From a checkpoint of a small multi-label image tagger.
Training: 31300 steps, batches of 128.
Rows from expert 3 of block 3, named by matrix and row number. Rows with one number belong to one neuron. Each number is 128 + 32 x the weight over the matrix's rms, rounded and kept within 0 to 255. All counts start at 0.
# up: expert up (model.blocks.3.mlp.up, 16x80x160), inputs 80-159
# down: expert down (model.blocks.3.mlp.down, 16x160x80, transposed), outputs 80-159
up.28 [130 109 121  91 194  88 104  14 106 192 137 128  79 139 111 124 131 116  49 141 160 182 110  84 121 113  80 134 141 126 123  84 112  90 114 156 135 102 141 112 127 217 154 145 129  72 138 144  65 168 181 151 155 152 142  97  78 216 133 111 104 129 144 124 125 148 151  95 184 112 117 135 184  93 181 120 132 113 149 131]
up.29 [ 58 140 211 163  90 133 129 161  84 145  57 153 114 128 109 153 147 189 142 100 164 115  99 126 161 131 139 168 138 190  76 166 129  45 158 143  81 109  73 125 106 197 133  99 184  61  98 125 155 138 209 110 150 106 170 122 146 132 162 128  75 129  92 146 149  83 157 109 165  97 107 142  86 123 110 156 116 139 144 113]
up.30 [ 96 118 124  93  86  99  85 134 146 144  74  91 146 128 126 151 111 109 163  91 146 181 102 104 126 131 140 137 128 145 109  84  93  94 150 143 142  61  82 130 130 192 136 171 144  97 126 168 133 113 178 142 135 124 117  79 125 167 166 188  62 207 113 118 111 164 121  78 145  54  57 136 146  43 103 143 117  79 142 175]
up.31 [ 98 127 187 247 107 165 147 158 142 104  82 158 134 140  75 130 122 168 135  64 202 146 130 174 149 159 119 145 141 140  37 129 145  95 178  87  77 145  94 142  99 170 147  73 160  81 123 136 144 111 177 126 132 112 181 166 170 157 172 109 140 121 115 144 126  35 193 152 191 137  99  87  76 147  69 187 140 126 182  93]
up.32 [131 122 145 112 126 117 120 150 142 104 113 131  95 116 147 135 109 102 113 146 173 120 128  68 119 156 115 139 140 141 104 117 136 102 195 143 152  32 157 112 129 175 106 134 117 185 133 140 127  98 107 170 125 121 133 142  79 202 128 133 130 105 146 127 147  96 204 122 220 137 151  95 148 103 140 154 122 133 171 145]
up.33 [120 118  68  95 138  91  91  69 151 152 127  89 124 131 156 121 100 104  96  81 143 188 123 136 126 130 116 147 129 130 138 104 101 129  97 150 138  92 107 129 130 176 145 170 152 124 128 155 100 125 169 145 156 168 121 102 113 185 153 132  83 173 109 136  84 177 136  85 131  78 103 140 221  60 136 112 114  84 127 120]
up.34 [154 140 163 115 120 146  96 150  91 124  94 138 139 128  89 139 189 121 156 111 129 138 134  99 112 106 176 126 135  99  81 117 162 116 104 112 123 134 119 144 121 102 134  88 109  64 128 133 145 166 112  96 152 117 112 130 102 117 126 122 102 111 137 117 175 130 122 100  79 112 129 136 105 138 145 149 145 164 128 131]
up.35 [ 96 147  76 147 159 200 158 123 121 107  43 121 123 134 119 114 107 135 131 173  89 219  77 141 127 151 151 131 134 159 151 135 134 130 189 139 166  81 103 117 131 117 145 225 130 171 108 148 143  74 130 175 122 151 198 124 119  32  94 109 125 130 151 128  59 143 179 113 134 169 121 103 135 211 105 139 136 162 136 103]
up.36 [122 137 108  83 197 148 126  72 168 118 192  90 144 139 163 161 107  90  87 127 114  94 141  88 145 177 117 136 150 118 234 153 141 174  67 138 137 127 169 124 135 133  83 124 127 128 129  95 117 170  98 128 131 135 122 134 103 103  95 101 109  96 117 120 107 164 159 101 131 176 139 125 175 186 139 110 140 203  56 119]
up.37 [168 116 134 197  99 144 118 129 170 129 130 129 103 113 121 152 151 132 120 111 186 144 161 180 135  46 115 140 158 120 103 131 142 131  98 114  94 180 182 138 112 163 153 111 146  58 127 156 155 141 113  71 110 138 121 136 135 141 160 106 115 129 122 117 102 112 100 169 147 109 133 149 159 122 141 127 128 128 127  54]
up.38 [116 127  62  80 156  95  87  34 144 152 132  95 125 135 131 112 121 120 106 118 150 175  96  85 102 143  94 143 132 112 149  95 121 122 110 163 135 112 144 119 144 181 134 171 142 116 132 148  69 157 176 146 147 135 102  90  88 168 133 138  77 140 139 125 130 193 123  84 138 111 127 125 180 113 158 107 126 115 131 176]
up.39 [107 151 153 166 118 210 130 163 151 153  57 136  84 147 141 131 126 122 100 128  31 141  97 134 163 144 146 147 111 164 155 171 166 143 162 156 152 101 154 132 114 109 189 155  99  82 101 143 169  75 113  68 155  96 144 148 111  70 164 106 120 117  56 150  99 131 200 177 105 140 140 127 142 210 140 187 153 155 123  56]
up.40 [116 133 129 117 158 137 124 121 112  81 128 119 150 127 133 131 132 119 155 159 164 137  65 106 136 162 103 142 128 132 128 114 136  79 149 113 136  81 119 126 136 172  95 163  97 156 136 115 123  92 147 161  98 120 140 140 133 147  78 136  96 146 123 107 121 103 210  90 195 169 111 114 179 122  90 108 128  87 153 182]
up.41 [166 130  90 176 166 175 105 109 216 159  74 133 114 170 174 130 103 127  91  97 156 141 187 178 142 139  83 151 203 112 145 167 171 129  90 114  81 145 116 137 106 162 128  78  99 113 124  84 154 140 104  92 141 118 195 151 152 146 153 112 145 112 148 148  59 124 173 157 164 130 135  63 118 163 160 132 129 131 102 120]
up.42 [130 134 146  83 159 119 157 106 142 122 152 109 133 124 155 151  90 114  84 144 119  98 151 113 178 207 160 146 168 148 197 132 126 148 156 130 138 106 187 138 134  76  91 104 132 200 129 128 158 132  76 159 104 177 150 147 121  95  87 103 145 100 124 138 124 124 154 100 135 152 146  73 152 166  64  99 118 199  68 107]
up.43 [118 127 140 105 179 156 150  99 135 104 129 128 107 109 141 126 119  96  52 128  98 149 156  94 167 131 141 129 147 120 201 129 149 165 108  97 169 101 205 149 100 114 155 161 107 146 102 129 152 129  54  94 145 155 157 168 109 107 130  84 112 102 114 150 132 133 229 124 161 199 139 138 203 182 107 192 134 227 110  34]
up.44 [130 147 188 135 120 127 121 120 117 129 132 164 100 123 112 139 178 130 126 142 166 119 117 123 138 109 137 151 123 161 127 127 111 107 133 133 102  95 153 134  88 136 136 103 121 106 111 140 123 131 120 117 136 115 144 123 109 130 157 152 106 142 124 147 124 114 164 136 133 115 125 128 154 140 141 146 113 130 149 123]
up.45 [ 64 157  12 128 215 187 174  86 119 121  89 125 130 152 144  67  82 151  59 154  63 190 116 188 161 160 111 136 166  96 161 149 148 111  89 132 124 131 103 121 131 122  85 152 148 246 120  90 156  91 154 149 120 134 207 147  85 101  73 103 178  95 139 117  27 136 162 149 131 248 137  75 154 208 118  76 118 138 134 155]
up.46 [107 124  64  87 127 143  91 123 158 132  97 101  69 145 176 125 109  68 102  77  92 138 110 114 139 126 122 146 130 142 122 123 148 148 135 130 147  57 137 122 121 198 153 197 150 142 139 164 144 106 154 151 155 160 124 132 110 147 185 128 118 132 119 120  88 138 201  95 167 130 131 128 184  86 151 169 128  98 154 108]
up.47 [107 143 122 103 116 135  81 153 118  92 107  98 192 134 116 156 108 123 192 160 159 167  60 108 132 172 122 144 113 150 112 100 123  69 173 134 140  86  78 118 141 152  92 184 105 127 132 149 136  97 160 166  94  76 108 121 162 148  98 172  54 170 130 114 155 121 166  84 155 107  72 122 131  96  81 115 114  62 180 238]
up.48 [120 131 116 134 123 119 147 136 137 138 115 161 116 122 123 128 119 138 147 126 121 128 138 131 140 110 139 154 157 130 110 124 106 134 123 166 132 117 113 145 131 125 137 120 124 117 125 126 125 113 138 104 129  99 136  89 122 121 155 159 110 158 109 146 138 149 120 161 129 151 112 134 122  93 124 144 110 112 135 131]
up.49 [148 121  95 131 171 104 105  90 146 189 111 111 121 157 139 138 116 106  70 107 147 201 108 109 123 131 108 150 151 112 123 122 125 120 129 138 148 115 120 115 131 210 162 149 134  88 131 139 116 136 171 141 146 139 133 117 123 180 152 122 109 142 123 133 108 126 158 102 182 115  94 141 210  99 156 143 126  83 173  90]
up.50 [110 137 127 116 134 131 113 137 101 139 126 131 153 115 118 122 161 135 166 143 146 143 122 122 118  98 157 142 123 137 127 146 133 110 103 137 131 120 117 149 119 116 107 107 117  71 108  89 141 153 139 110 149 116 132 133  97 102 113 117  65 132 108 113 136 138 125 115  71 155 138 153 133 128 108 116 132 137 110 119]
up.51 [131 153 109  86 148 165  91 140 122 114 136 142  58  76 187 112 164 100 109 168 103 112 132 163 211 115 155 147 143 143 175 141 147 133 132 127 118  72 141 158  94 113 118 117 140 150  92  97 128 142 137  92 111 124 131 141 147  98 112 130 101 116  95 171 163 120 125  94  89 189 141 137 128 161 117 110 114 171 102 127]
up.52 [114 132 132 135 154 130  95 105 163 148 114 136 114 135 148 146 122  96  42 118 141 136  95  81 129 121  94 143 119 134 127 148 162 155 128 123 154 107 150 119 122 199 130 153 129  99 117 142 148 129 129 109 155 117 115 171 123 168 167  95  97 108 106 118 127 116 210 122 201 161 145 144 187 143 148 182 134 153 159  90]
up.53 [108 129 100 139 121 158 105 168 167 110  83 138  72 119 186 120  96  94  61 106 126 163  96 137 123 129 138 138 134 136  76 125 148 120 132 123 140  97 107 112 120 169 129 150 159 124 117 164 185  95 148 137 141 108 106 170 132 155 136 120 139 112 121 114 115  74 158 146 204 159 138 136 139 141 103 156 146 105 155  73]
up.54 [121 120 162 135 140  96 139 112  81 191 134 137 127 126  75 133 195 150 134  76 147 155  99 102 106  63 120 131 105 126  76 163 130 123  83 161 106 141 110 132 130 167 135 101 104  72 124 131  92 132 141  97 138  84 116  68  85 146 106 136  81 134 134 125 168 142  98 162  93 109  93 148  83 142 132 119 137 120 143 174]
up.55 [116 101 121 137  87 102 160 205  78  77 125 112 149 114 133 132 116 143 153 147 159  91 150  89  89 130 118 122 119 125  68 106 125  92 205 140 146  62 113 105 156 133 128 166 157 180 155 152 118  88 166 169  79  91  76 141 113 185 129 165 123 103 161 107 218  97 112 164 170 100 140 113  78  98 117 127 117  82 214 214]
up.56 [ 59 129 161 211  99  74 127 143  90 105 127 154 126 123  84 144 159 237 144 121 148 103  95 101 133 133 127 151 144 170  88 116 101  81 198 127 103 149 109 150 121 146 169 151 129  80 127 155  99 125 177 111 135 102 102 119 142 178 198 197  64 168 141 152 147 124 170 184 159 126  45 141  97  65  92 164 132  74 179 137]
up.57 [144 132 111  79 188 137  97  61 168 130 170 117 146 137 125 159 118  75  76 140 120  96 146 100 155 145 113 143 137 104 250 137 138 187  50 117 140 179 153 120 129 158 109 116 123  87 116 111 114 177 109  98 149 160 106 157 118 115 121  92  95 105 109 124 116 175 151 112 143 164 141 136 177 177 148 117 137 202  60  79]
up.58 [110 114 199 160 117 113 158 174 118 168  38 176  95 126  97 137 146 182 113 102 181 177 106 101 139 142 123 165 132 149  81 139 117  83 151 143 114 123  94 115 114 196 144  54 182  30  86 139 142 138 221 111 145 101 153 136 110 155 145 135  85 102 111 140 184  58 118 153 181 109 106 144  77 128 122 161 142 143 150 102]
up.59 [137 110 105  82  97  69  78 146 139 199  61  98 133 138 105 138 102 119 107  80 143 217 119 144 121 133 124 157 112 124 110 118  98 112 101 160 133  88  84 125 138 206 131 118 150 108 125 144 132 113 181 125 139  97 139  91 111 195 172 163  97 207  88 123 141 175  99 127 151  70  84 171 169  36 118 128 106  76 116 129]
up.60 [153 114  96 142  55 121  60 145 156 155  89 125 161 154  73 119 122 107  94  83 154 144  91 131 102 120 120 139 107  73 126 158 132 162 102 140 142 154 104 114 153 200 146 106 107 117 144 181 147  97 139  83 154  39  86 150 122 180 209 129 119 146 104 100 145 141 132 173 144 121 126 163 114  91 121 165 156  94 143 157]
up.61 [157  85 202  87  62  46 141 153 101 190 107 106 109 111 107 127 134 107 211 132 205 141 166  66  88 151 134 146 143 137  97  73  56 114 207 181 127  43 137 105 149 214 165 136 148 126 142 150  59 101 183 166 110 116 128  74  77 207 176 194  87 160 143 130 188 135 135 111 155  22 111 142 146   0 163 139  99  80 162 145]
up.62 [113 120 119  94 214 121 143  33 140 171 142 146  70 130 144 129 125 103  64 141 137 174 142 102 150 123 103 125 126 126 202  96 138 128  88 114 157 103 161 140 102 180 137 139 126  79 103 115  81 163 123 109 144 187 174 139  77 179 137 103 110 119 126 130 136 127 181 101 186 163 129 130 206 135 174 148 128 187 121  93]
up.63 [149 117 133 109  77  67 126 134  98  67 188 101 133 147 125 165 123 102 194 136 158  88 138  88  88 127 107 143 116 147 139  96  68 132  97 190 154 108 137 123 134 133 122 172 143 127 146 177  94 152 121 139  79 145  85  89  83 153 139 166  99 144 139 115 165 149  58 134 111  57 107 135 130  74 147  85 109  89 119 176]
up.64 [135 118 101  99 141  87  85  82 123 188 110 110 137 143 111 143 121 113 101 103 161 194 124 103 113 127  93 147 135 117 109  99  98  96 120 154 140 112 112 116 142 208 152 151 137  70 129 145  85 153 180 145 141 139 134 101  99 209 156 150  93 152 123 125 139 161 126  95 175  94 102 142 169  79 153 115 123 103 150 127]
up.65 [145 128 110  92 145 112  82  72 145 110 140 106 130 172 134 151 104 105  74 154 146 107 112  80 119 168  72 139 127 106 150 130 130 135 132 186 156 133 149 102 147 174 131 173  99 123 147 144  93 120 133 128 144 119  73 120 116 178 131 119 101  96 148 107 161 133 161 139 170 127 164 141 131 130 185 111 130 108 135 183]
up.66 [104 130  52 109 168 134 114  34 175 118 158  98 134 148 163 143 118 101  45 124 110 149  79  84 115 139  87 133 173 123 189 125 157 155  96 139 161 119 173 116 129 158 140 206 124 111 137 145 107 145 122 152 139 175 105 151 110 119 122  97  91  98 132 122 115 154 177 101 167 188 127 147 223 168 146 159 150 153 126 101]
up.67 [118 109 190  88 163 129 121 112 120 164  58 179  44 115  92 119 164 137  73 109 139 178  84 111 124  95 120  91  59 121  71 161 151 109  73  93 123 109 135 145  95 152 104  85 101  94  93  89 128 152 141  92 168 126 162 126  71 148 116 130 153 134 118 141 134 145 129 120 140 126 128 182 116 122 148 162 137 153 131 106]
up.68 [112 133  84 102 119 137 113 150 129 174  81 107  98 148 141 131 107 118  69 108 108 208  76 100  99 134 125 169 127 123 106 156 134 116 152 147 152  87  72 119 134 192 132 159 185 140 117 155 159 117 203 146 148 114 131 140 113 133 131 128 129 137 121 115 130 108 131 106 159 124 120 153 160  95 135 152 127 104 147 115]
up.69 [127 117 138  76 111 127  64 140 137 177 131 125 109 100  94 116 173  84  52  78 115 150 126  88 100  57 144 109  86  67  96 197 175 168  29  83 133 154 106 143 126 140  95  81 134 117 119 134 180 155 123  71 182  84 111 151 104 136 145  85 132 110  94 113 152 181 106 109  77 139 168 219 128  97 140 176 168 156 117  99]
up.70 [161 137 146  81  92 110 172 182 175 118  82 103 115 112 143 136 114 108 224 103 139 177  98 130 128 146 200 141 118 183 138  81  35  93 150 158 148  94 124 128 141  85 134 134 173 129 121 163 144 104 166 144 102 186 150 107 183  15  91 204 132 204  95 125 108 141  95 133 125 162  59 155  92  60  64 117 148  94 120 142]
down.28 [105 130 152 164 117 164 114 133 127  91 134  95 121 156 149 151 128 160 135 106 116  91 118 145 116 134 130  86  98 136 134 177 170 136 141 111  68 135 123 154  62 123 164 103 104 103 103 124 151 149 150 102 131  96  83 161 167 117 136 125 109  96 134 166 130 130 161 122 127  96 154 101 103 175 121 142  86 135 136 153]
down.29 [158 195 156  86 152 103  84  79 135  91 113 177  38 156 126 165  92 134  67 129 152 119 137 118 131 190  88 231 165 117 114  91 180 138 156 108 188 105 177  99 151  89 164 136  68 149 111 128  60 124 128 147 145 173 103 179 154 212 127 111 136  86 162 186 151 188 135  92  94  91 174 113 154 157 105 190 168 174  98 116]
down.30 [ 62  95  92 100 121 155 131 119 128  92 164 124  98 112 190 140 117 123 100  99 120 179 122 120 125 170 131 132 109 110 158 157 178 197  94  99 140 175 154 140  90 122 134 113 147  81 127 185 140 114 149 139 114 103 149 168 137 141 143 125  96  58 127 134 128 111 139  79 142 114 174 118 119 136 153 138 101 198  95 162]
down.31 [123 178 129 113 177  86  81  68 126  99 128 224  54 129 128 141  60 172  89 141 167 145 153  61 112 170  47 215 174 107 139  76 176 137 189 166 191  66 171  77 173 111 166 170 108 159 119 127  31 122 122 147 126 188  62 193 144 202 149  75 121 120 197 188 168 164 175 120 113 108 131 139 152 142  52 207 138 165 131 137]
down.32 [110 106 126  83 169  98 137  77  76 148 133 170 128 138 161 127  78 181  56 139 130 129 121 118 123 118  80 142 114 127 143 151 135 125 127 147 134  92  98 143 128 122 181 141 148 135 116 138 111 161 158 122 104 110  87 138 171 125 124  56 104  95 119 128 147 120 153  87 125 145 143 113 130 131  81 125 108 144 141 135]
down.33 [ 77 145 101 176  91 188 131 131 147  86 162 101 144 140 170 157 138 144 178  73 157 161 125 123 129 149 113 120 107 129 134 157 177 150 135  83  97 179 124 146  71 124 126  86 125  70 126 153 153 140 146 125 145  96 133 169 146 131 140 163  85  93 158 137 119 119 133 103 145 101 148 119 107 154 133 133  89 166 117 178]
down.34 [160 183 133 128 100 140 157 107 121  96 140 158 157 117 189 116 143 111 206  67 173 125 111 112 126  90 130 211 144 144 112  80  93 153 163 127  98  99 112  91 118 127 116 115 131 154 203 186 103 167  88 102 112 155 149 114 124  80 106 189 155 171 152 111 125 159 138 131 164 192  38 123 164 128  93 112 101 150  90 117]
down.35 [240 103 146 124 127 112  71 199  94 193 137  92 204 201 172 185  78 150  80 167 104  32 142 190 109  65  74 205  93 173 185 165 132  69 148 102  98 144  83 142 175 158 117 114  99 135 159 126 213 168 199 143 201  60 116 116 142  73 187 133 188 110  67  51 104 172 106 179 102 106 155 119 147 108 212  56 153 122 134 121]
down.36 [132 116 140 187 123  88 145 128 107 137 108 155 149 123 134 135 133 147 113 131 129  70 122 164 152 165 134 121  91 119 151 118 125 135 132  73  84  93 125 127  85 122 123 117 129 158  76 133 129 180 156  92 155 127  99 133 131 126 128 137 102 117  96 130 119 163 105 100 129  95 170  86 147 128 169 118 120 122 123 111]
down.37 [194 206 119 107 125 114 112 151 103  93 123 101 195 168 225 213 111 178 135 122  90  92  77 111  86 155  78 224 120 118  95 138 162 102 167 149 105 129  37  50 206 113 131 186  71 145 168 114 143 208 159 188 178  72  85  88 160 149 117 172 115 148 164  86 120 184 104 140 100 195  73 155  93 159  90 141 182 104 140 163]
down.38 [108 127 138 149 131 163 133 137 121 125 152 123 140 134 167 162 116 175 160  96 124 131 108 128 117 136 126 104  98 161 138 156 153 128 168 100  79 148 116 140  44 106 152  85 129  97 119 112 142 153 160 113 144 107 116 133 138 114 134 124  91  94 139 197 128 129 126  86 138  91 147  94 119 131 161 129  85 145 150 153]
down.39 [146  49  65 156 147 153  94 158  66 232 174 159 221 181 174 181  39 202  92 170  94 107 103 188 144  76  67 210  59 141 202 206  99 144 124  71  65 168  51 114 212 173  86 132 170 165 147 154 193 160 195 105 149  60 173 119 117  33 134  51 127  69 102  65 127 119 175 118 151  61 148  71 153  79 196  52 138  58 181 164]
down.40 [139 101 117  95 149  98  92 120 100 126 140 129 117 153 170 134 100 144  83 138 103  61 140 131 118 104 116 132 123 137 155 161 124 164 132 165 123  80 105 131 147  87 171 139 154 147 149 158 148 148 149 148 142  95  90 119 127  77 163  78 104 104 106 151 112 167 145  92 105 118 152 115  92 113 157 112 113 155 112 127]
down.41 [ 81 113 162 122 134 140  66 203 110 143 124 192 118 144 155 128 141 139 176 143 151 165 105 119 141  18  47 161  60 146 125 146 174  93 177 144 178 116 124  96 162  83 118 107  58 118 106 163 121 135  84  46 174  69 131 129 159 155 186 174  98 134 132 128 131 181 143 146  72 115  91 160 162 157  55 211 170 161 156 178]
down.42 [140 104 149 146 116 100 117 102  99 141  92 156 151 148 133 130 102 145 104 123 133  70 100 164 134 150 110 145  83 133 170 131 136 142 131 112 112  99 145 111 108 137 144 136 120 149  90 134 146 202 150 106 148 120  95 100 135 109 143 117  97 163  74 111  91 137 120 103 131 146 169 105 166 119 184 112 131 135 116  98]
down.43 [152  98 128 146 106  56 117 111 121 156  94 120 137 139 114 136 137 145  63 132 112  76 159 154 153 156 118 133 106 137 143 156 170 153 110  88 111  46 131 146 133 142 114 120 136 180 108 147 172 153 151 100 152  86  86 147 120 135 138 123 125  60  71  86 131 165 131 128 158 114 177 109 120 169 182 122 157 171 106 100]
down.44 [ 95 189 117 142 141 123 167 111 125 109  55 179 133  67 180  93 158 208 147 123 165 155  76 106 159 107 106 182 154 185  67  86 100  66 148 129 117 131  98 119 104 128 123 175 139 104 121 138 142 107 168 115 113 116 166  51 144 133 147 178 131 234 165 172  72 134  89 179 144 183  47 153  57  93  64 119 111  77 198 177]
down.45 [169 130  77 178  86 182  83 205  85  97 156 112 156 196 179 101 111 115 135 101 107   8 130 170 174 122 104 186 111 106 144 192  92 146 202 160  57 167  82 115 129 127  94 115 114 116 146 153 156  73 202 131 207  39 144 125 112  79 171 171 137 123  93 132  60 100 166 125 152 122  87 116 118 110 190  76  94 100 140 158]
down.46 [ 64 114 107 133 127 135 101 104 127 135 184 153 159 148 146 166 109 185 109  99 157 154 135 122 126 118  71 139 130 109 140 157 176 119 122  99 127 146 107 150 106 138 133  94 108  91 132 172 136 126 147 108 127  71  95 170 164 129 159 115  93  82 139 100 132 133 166 143 148 123 139 138 129 172  97 144  93 168 130 174]
down.47 [101 106 108  58 166 116 159 118  86 132 163 133  93 105 219 135 108 115  84 115  94 129 131 112 128 108 130 133 129 131 163 149 147 189 128 120 143 105 123 132 119 100 169 107 169 131 142 184 139 144 154 134 103  96 143 130 124  88 157  96 115  64  98 152 125 160 149  78 123 139 163 106 133 111 168 112 124 206  94 135]
down.48 [196 165 147 105 166  75 129 136  54 162 116 206 191 177 216 132 132 168 120 145  95  53  90 127 138  89  92 163 134 163 146 131  99  99 182 130  82  74  64  89 159 138 148 116 148 188 170 109 134 148 139 140 137  95 130  91 142  51 110 118 132 186  91 133 108 177 112 141 108 188  53 135 132 150  95  74 140  91 140 148]
down.49 [103 126 138 154 128 153 111 132 127 110 139 116 126 152 151 164 127 164 133  99 131 134 117 126 156 125 115 104 112 144 114 156 192 110 135 101  92 135 115 153  79 107 145 103 102  98 104 145 147 127 155 103 129  91  95 164 155 150 136 129 118  80 141 158 133 155 150 137 139  95 150 103  92 173 115 140  93 155 127 151]
down.50 [169 166 133 123 151  86 119  69  98 150  86 190 231 140 191 129  97 171 146 139 137 115 131 120 178 109  65 164 154 193 150  85 117 168 156 135 157 107 111  99 156 147 163 144 147 155 140 155 154 158 172 117 144 154 141  99 172  91 162 159 120 196  89 146  86 189 168  91 141 169  19 129 139 122  89 135  85 136 130 142]
down.51 [136 139 157 132 168 134  62 111 153 171 122 174  76 170  79 148 113 161 199  91 157 237 120 127  88  88  71 168 118 117  86 143 131  59 128 128 202 107  65  89 198  97 114 108 107  65 157 156  60 108  64 147 113 132 122 170 132 144 130  97 180 158 207 111 170 178  88  99  82  94  69  90 107 147  50 132 179  89 154 204]
down.52 [100 100 161 127 141 106 125 110 103 145 134 133  92 139 147 143 120 195  79 128 126 113 107 127 147 122  99  92 112 133 123 148 168 109 133  93 100  69 106 148  90 103 139  90 142 129  95 148 119 136 148 119 123 104  72 168 150 148 109  94 109  92 139 136 171 152 149 122 135 112 127 106 114 166 106 122  95 144 144 141]
down.53 [ 76 109 119 104 164  96 129 126  87 125 126 163 116 137 168 126 108 188  92 138 135 110 135  85 165 143  55 133 140 111 138 152 155 102 150 139 141 101  97 155 121 135 159 139 152 130  91 141 119 108 186 119 140 110  81 165 172 147 139 107 105 107 131 139 152 132 171 130 146 135 133 134 109 147  93 150  89 142 124 143]
down.54 [108 160 107 160  63 184 141 150 138  97 130 127 134 180 139 124 133 108 190  41 129 136 117 165 168 118 111 171 109 186 121 153 144 157 147 105  87 207 101 137  71 126 125  60 121  70 115 142 177 108 190 104 133 141 184 117 159  97 172 223 121 168  80 146  70 140 108 116 144 122  62 111  85 130 139 120 124 141  66 101]
down.55 [ 85 121  96  76 211 145 168 110  64 167 150 152 118  97 155  99 105 167  79 151  95 181 113 119 118  96 101 144 131 113 118 152 103 112 128 155 126 141 122 140 119 111 164 157 142 109 119 131 114 125 139 133 100 121 162  87 107 119 121  86 107  78 147 158 149  91 146  79 107 163 142 105 142 105  89 115 108 140 176 158]
down.56 [195 161 117 135  95 123  67  55 139 111 173 143  47 172 184 173 102 127  60  48 183  82 134  98 132 214  90 182 116  86 111 126 161 200 123  57 141 125 161  77 138  84 154  38 112 176 199  95  53 144 155 170 182 138  88 191 126 172 130 106 119  92 155 154 175 203 130  37 157  96 146 116 143 109 152 188 158 179  90 145]
down.57 [125 136 171 193 126  98 140 118 123 135 105 144 129 128 140 153 144 169 141 128 143  89 120 151 161 155 145 115 102 137 134 126 135 108 145  61  85  95 135 140  74 117 123  85 117 142  81 116 119 173 142  85 163 122  86 152 116 148 112 122 121 105 133 153 150 154  94 115 122  79 179  79 145 134 156 119 125 118 114 100]
down.58 [151 174 153  68 183 106  99 111 124  85 129 140  54 133 152 167  92 126  69 126 125 150 129 108 126 191 100 194 125 104 116 111 198 137 174 116 196 100 147 100 144  86 167 163  76 125 112 144  87 134 150 136 135 168 113 170 174 193 118  94 137  82 162 209 152 161 157  69  85  87 180  83 158 164  93 204 159 185  95 113]
down.59 [ 63 119  79 141 113 181 153 124 154  64 165  84  92 110 154 146 123 148 149  79 145 208 118 108 134 187 128 122 105 119 101 167 190 165 136  97 148 183 147 150  76 108 134 103 133  73 105 157 122 105 149 118 119 114 145 186 139 171 145 152  93  79 168 170 141 102 123 104 149 102 157 116 110 140 120 163  81 167 125 151]
down.60 [ 75 141 131 145 155 157 194 125 124 120 153 125  91 116 173 153 125 171 150 100 152 197 102 105 151 134 132 106 131 151  76 154 161 128 158  89 108 123 133 155  65 102 128  88 137  91  90 102 107 116 148 122  89 140 138 171 123 160 108 134 105  96 163 187 182  88 119 115 160 106 137  97 107 129 114 146  84 132 145 125]
down.61 [ 88  91  92  71 133 182 155  86 115  98 209  86  57 108 179 144  87 147  65  87 147 188  63 112 100 167  94 118  98  83  99 180 157 156 141 140 140 193 137 118 138 138 191 128 125  77 165 161 110 137 153 136 109 119 148 138 136 169 134  79 103  86 181 143 158  64 173  69 170 149 159 125 138 111 112 169 116 180 127 170]
down.62 [130 128 135 165  99 100  92 122 106 121 141 100 146 160 118 143 156 149 109 120 109  44 146 134 132 139 136 127  95 137 157 180 175 123 119  81  74  89 110 140  99 137 136  98 105 139 121 127 157 171 133  80 158  85  77 162 137 119 148 121 109  73 102 108 121 152 157 139 132 111 183 100 115 172 157 133 128 130 115 128]
down.63 [123 161  86 103 140 169 128 160 134 198 150 150 154 142 145 158 117 134 119 154  85 183  85 181 162  99 130 186  92 123 183 197 140 129  65 105 101 207 124 143 120 141 122  81 167 101 134 104 178 168 110 126 166 118 179 106 122 101 121 122 100  63 113 116 156 110  62  81 106 105 155 135 163 135 169  98 154 115 113 139]
down.64 [107 123 130 146 121 175 142 136 140 103 140 110 110 137 166 164 111 168 129  92 130 149 106 116 138 152 129  99 107 134 115 158 168 132 139  90 105 162 137 157  65 119 140  92 114  98 107 125 149 122 151 109 134 111 109 156 162 144 115 147 105  84 144 157 139 126 128 108 129  93 141 109 104 153 139 145  77 150 133 150]
down.65 [113 129 140 146 157 146 155 125  96 159 154 156 121 126 161 153 123 193 138 137 104 144 103 150 143  95 125  86  96 143 117 162 142 122 137  88  82 123 121 142  64 100 173  96 150 100  98 115 134 154 153 101 111 120 130 124 145 119 114 110  98  90 132 173 170 124 110  93 112 108 134  84 154 122 123 112  98 143 138 137]
down.66 [131 121 167 161 122 101 113 117  98 137 135 145 130 146 151 164 165 180 117 107 115  61 121 143 154 135 113 114  96 148 143 142 174 103 143  83  74  96 106 143  84 107 142  92  95 124  93 146 134 165 172  81 166 100  98 136 133 127 133 130 110  97 117 133 135 197 126 131 120  98 139 102 107 168 137 119 115 152 126 131]
down.67 [117 120 110 120 130 124 127 125 117  73 156  65  97  85  81 104 156 101  62 134 116  86 186 112 111 167 201 103 110 103 125 150 141 131 107 157 131 106 152 175 105 120 113 106 132 140 131 145  97 127  97 128  79 156  88 151  85 149 128  96 153  51 136  87 170 119 207 141 167 102 166 118 138 159 152 143  92 188 116  56]
down.68 [ 66 125 137 129 152 140 125 140 113  94 162 130 101 146 158 143 104 177  98 128 115 138 120 131 145 152  80 139 102 108 132 166 171 129 157 113 135 145  98 141 103 112 146 130 111  91  98 162 120 101 187 133 116  92 107 177 167 148 163 118 105  90 140 160 125 117 164 127 140 120 149  93 122 170 107 150  93 161 135 170]
down.69 [101 142 134 130 115 137 167 114 139  52 147  86  69  78 127 109 158 152 109 117 133 146 144 113 163 159 167  98 138 124  73 120 160 143 136 101 124  96 160 187  73 106  81  93 124 130 112 126  92 101 134 130 107 143 110 167  91 174 123 148 151  96 163 157 158  97 149 134 170 115 159 117 120 155 113 157  53 154 131  95]
down.70 [153 113 123 100 152  62 185 204 133 171 123 114 127  39 149 141 164  89 151 192 116 145 169 115 127 107 182 155 137 154 209  65  93 167  68 101 181 177 164 142 116 117 102 107 165 140 123 105 155 220  95 131 137 187 141  64 123  88 107 162 131  64 146 103 123 127  44 101  84  75 201 178 179  89 209 106 171 177  83  81]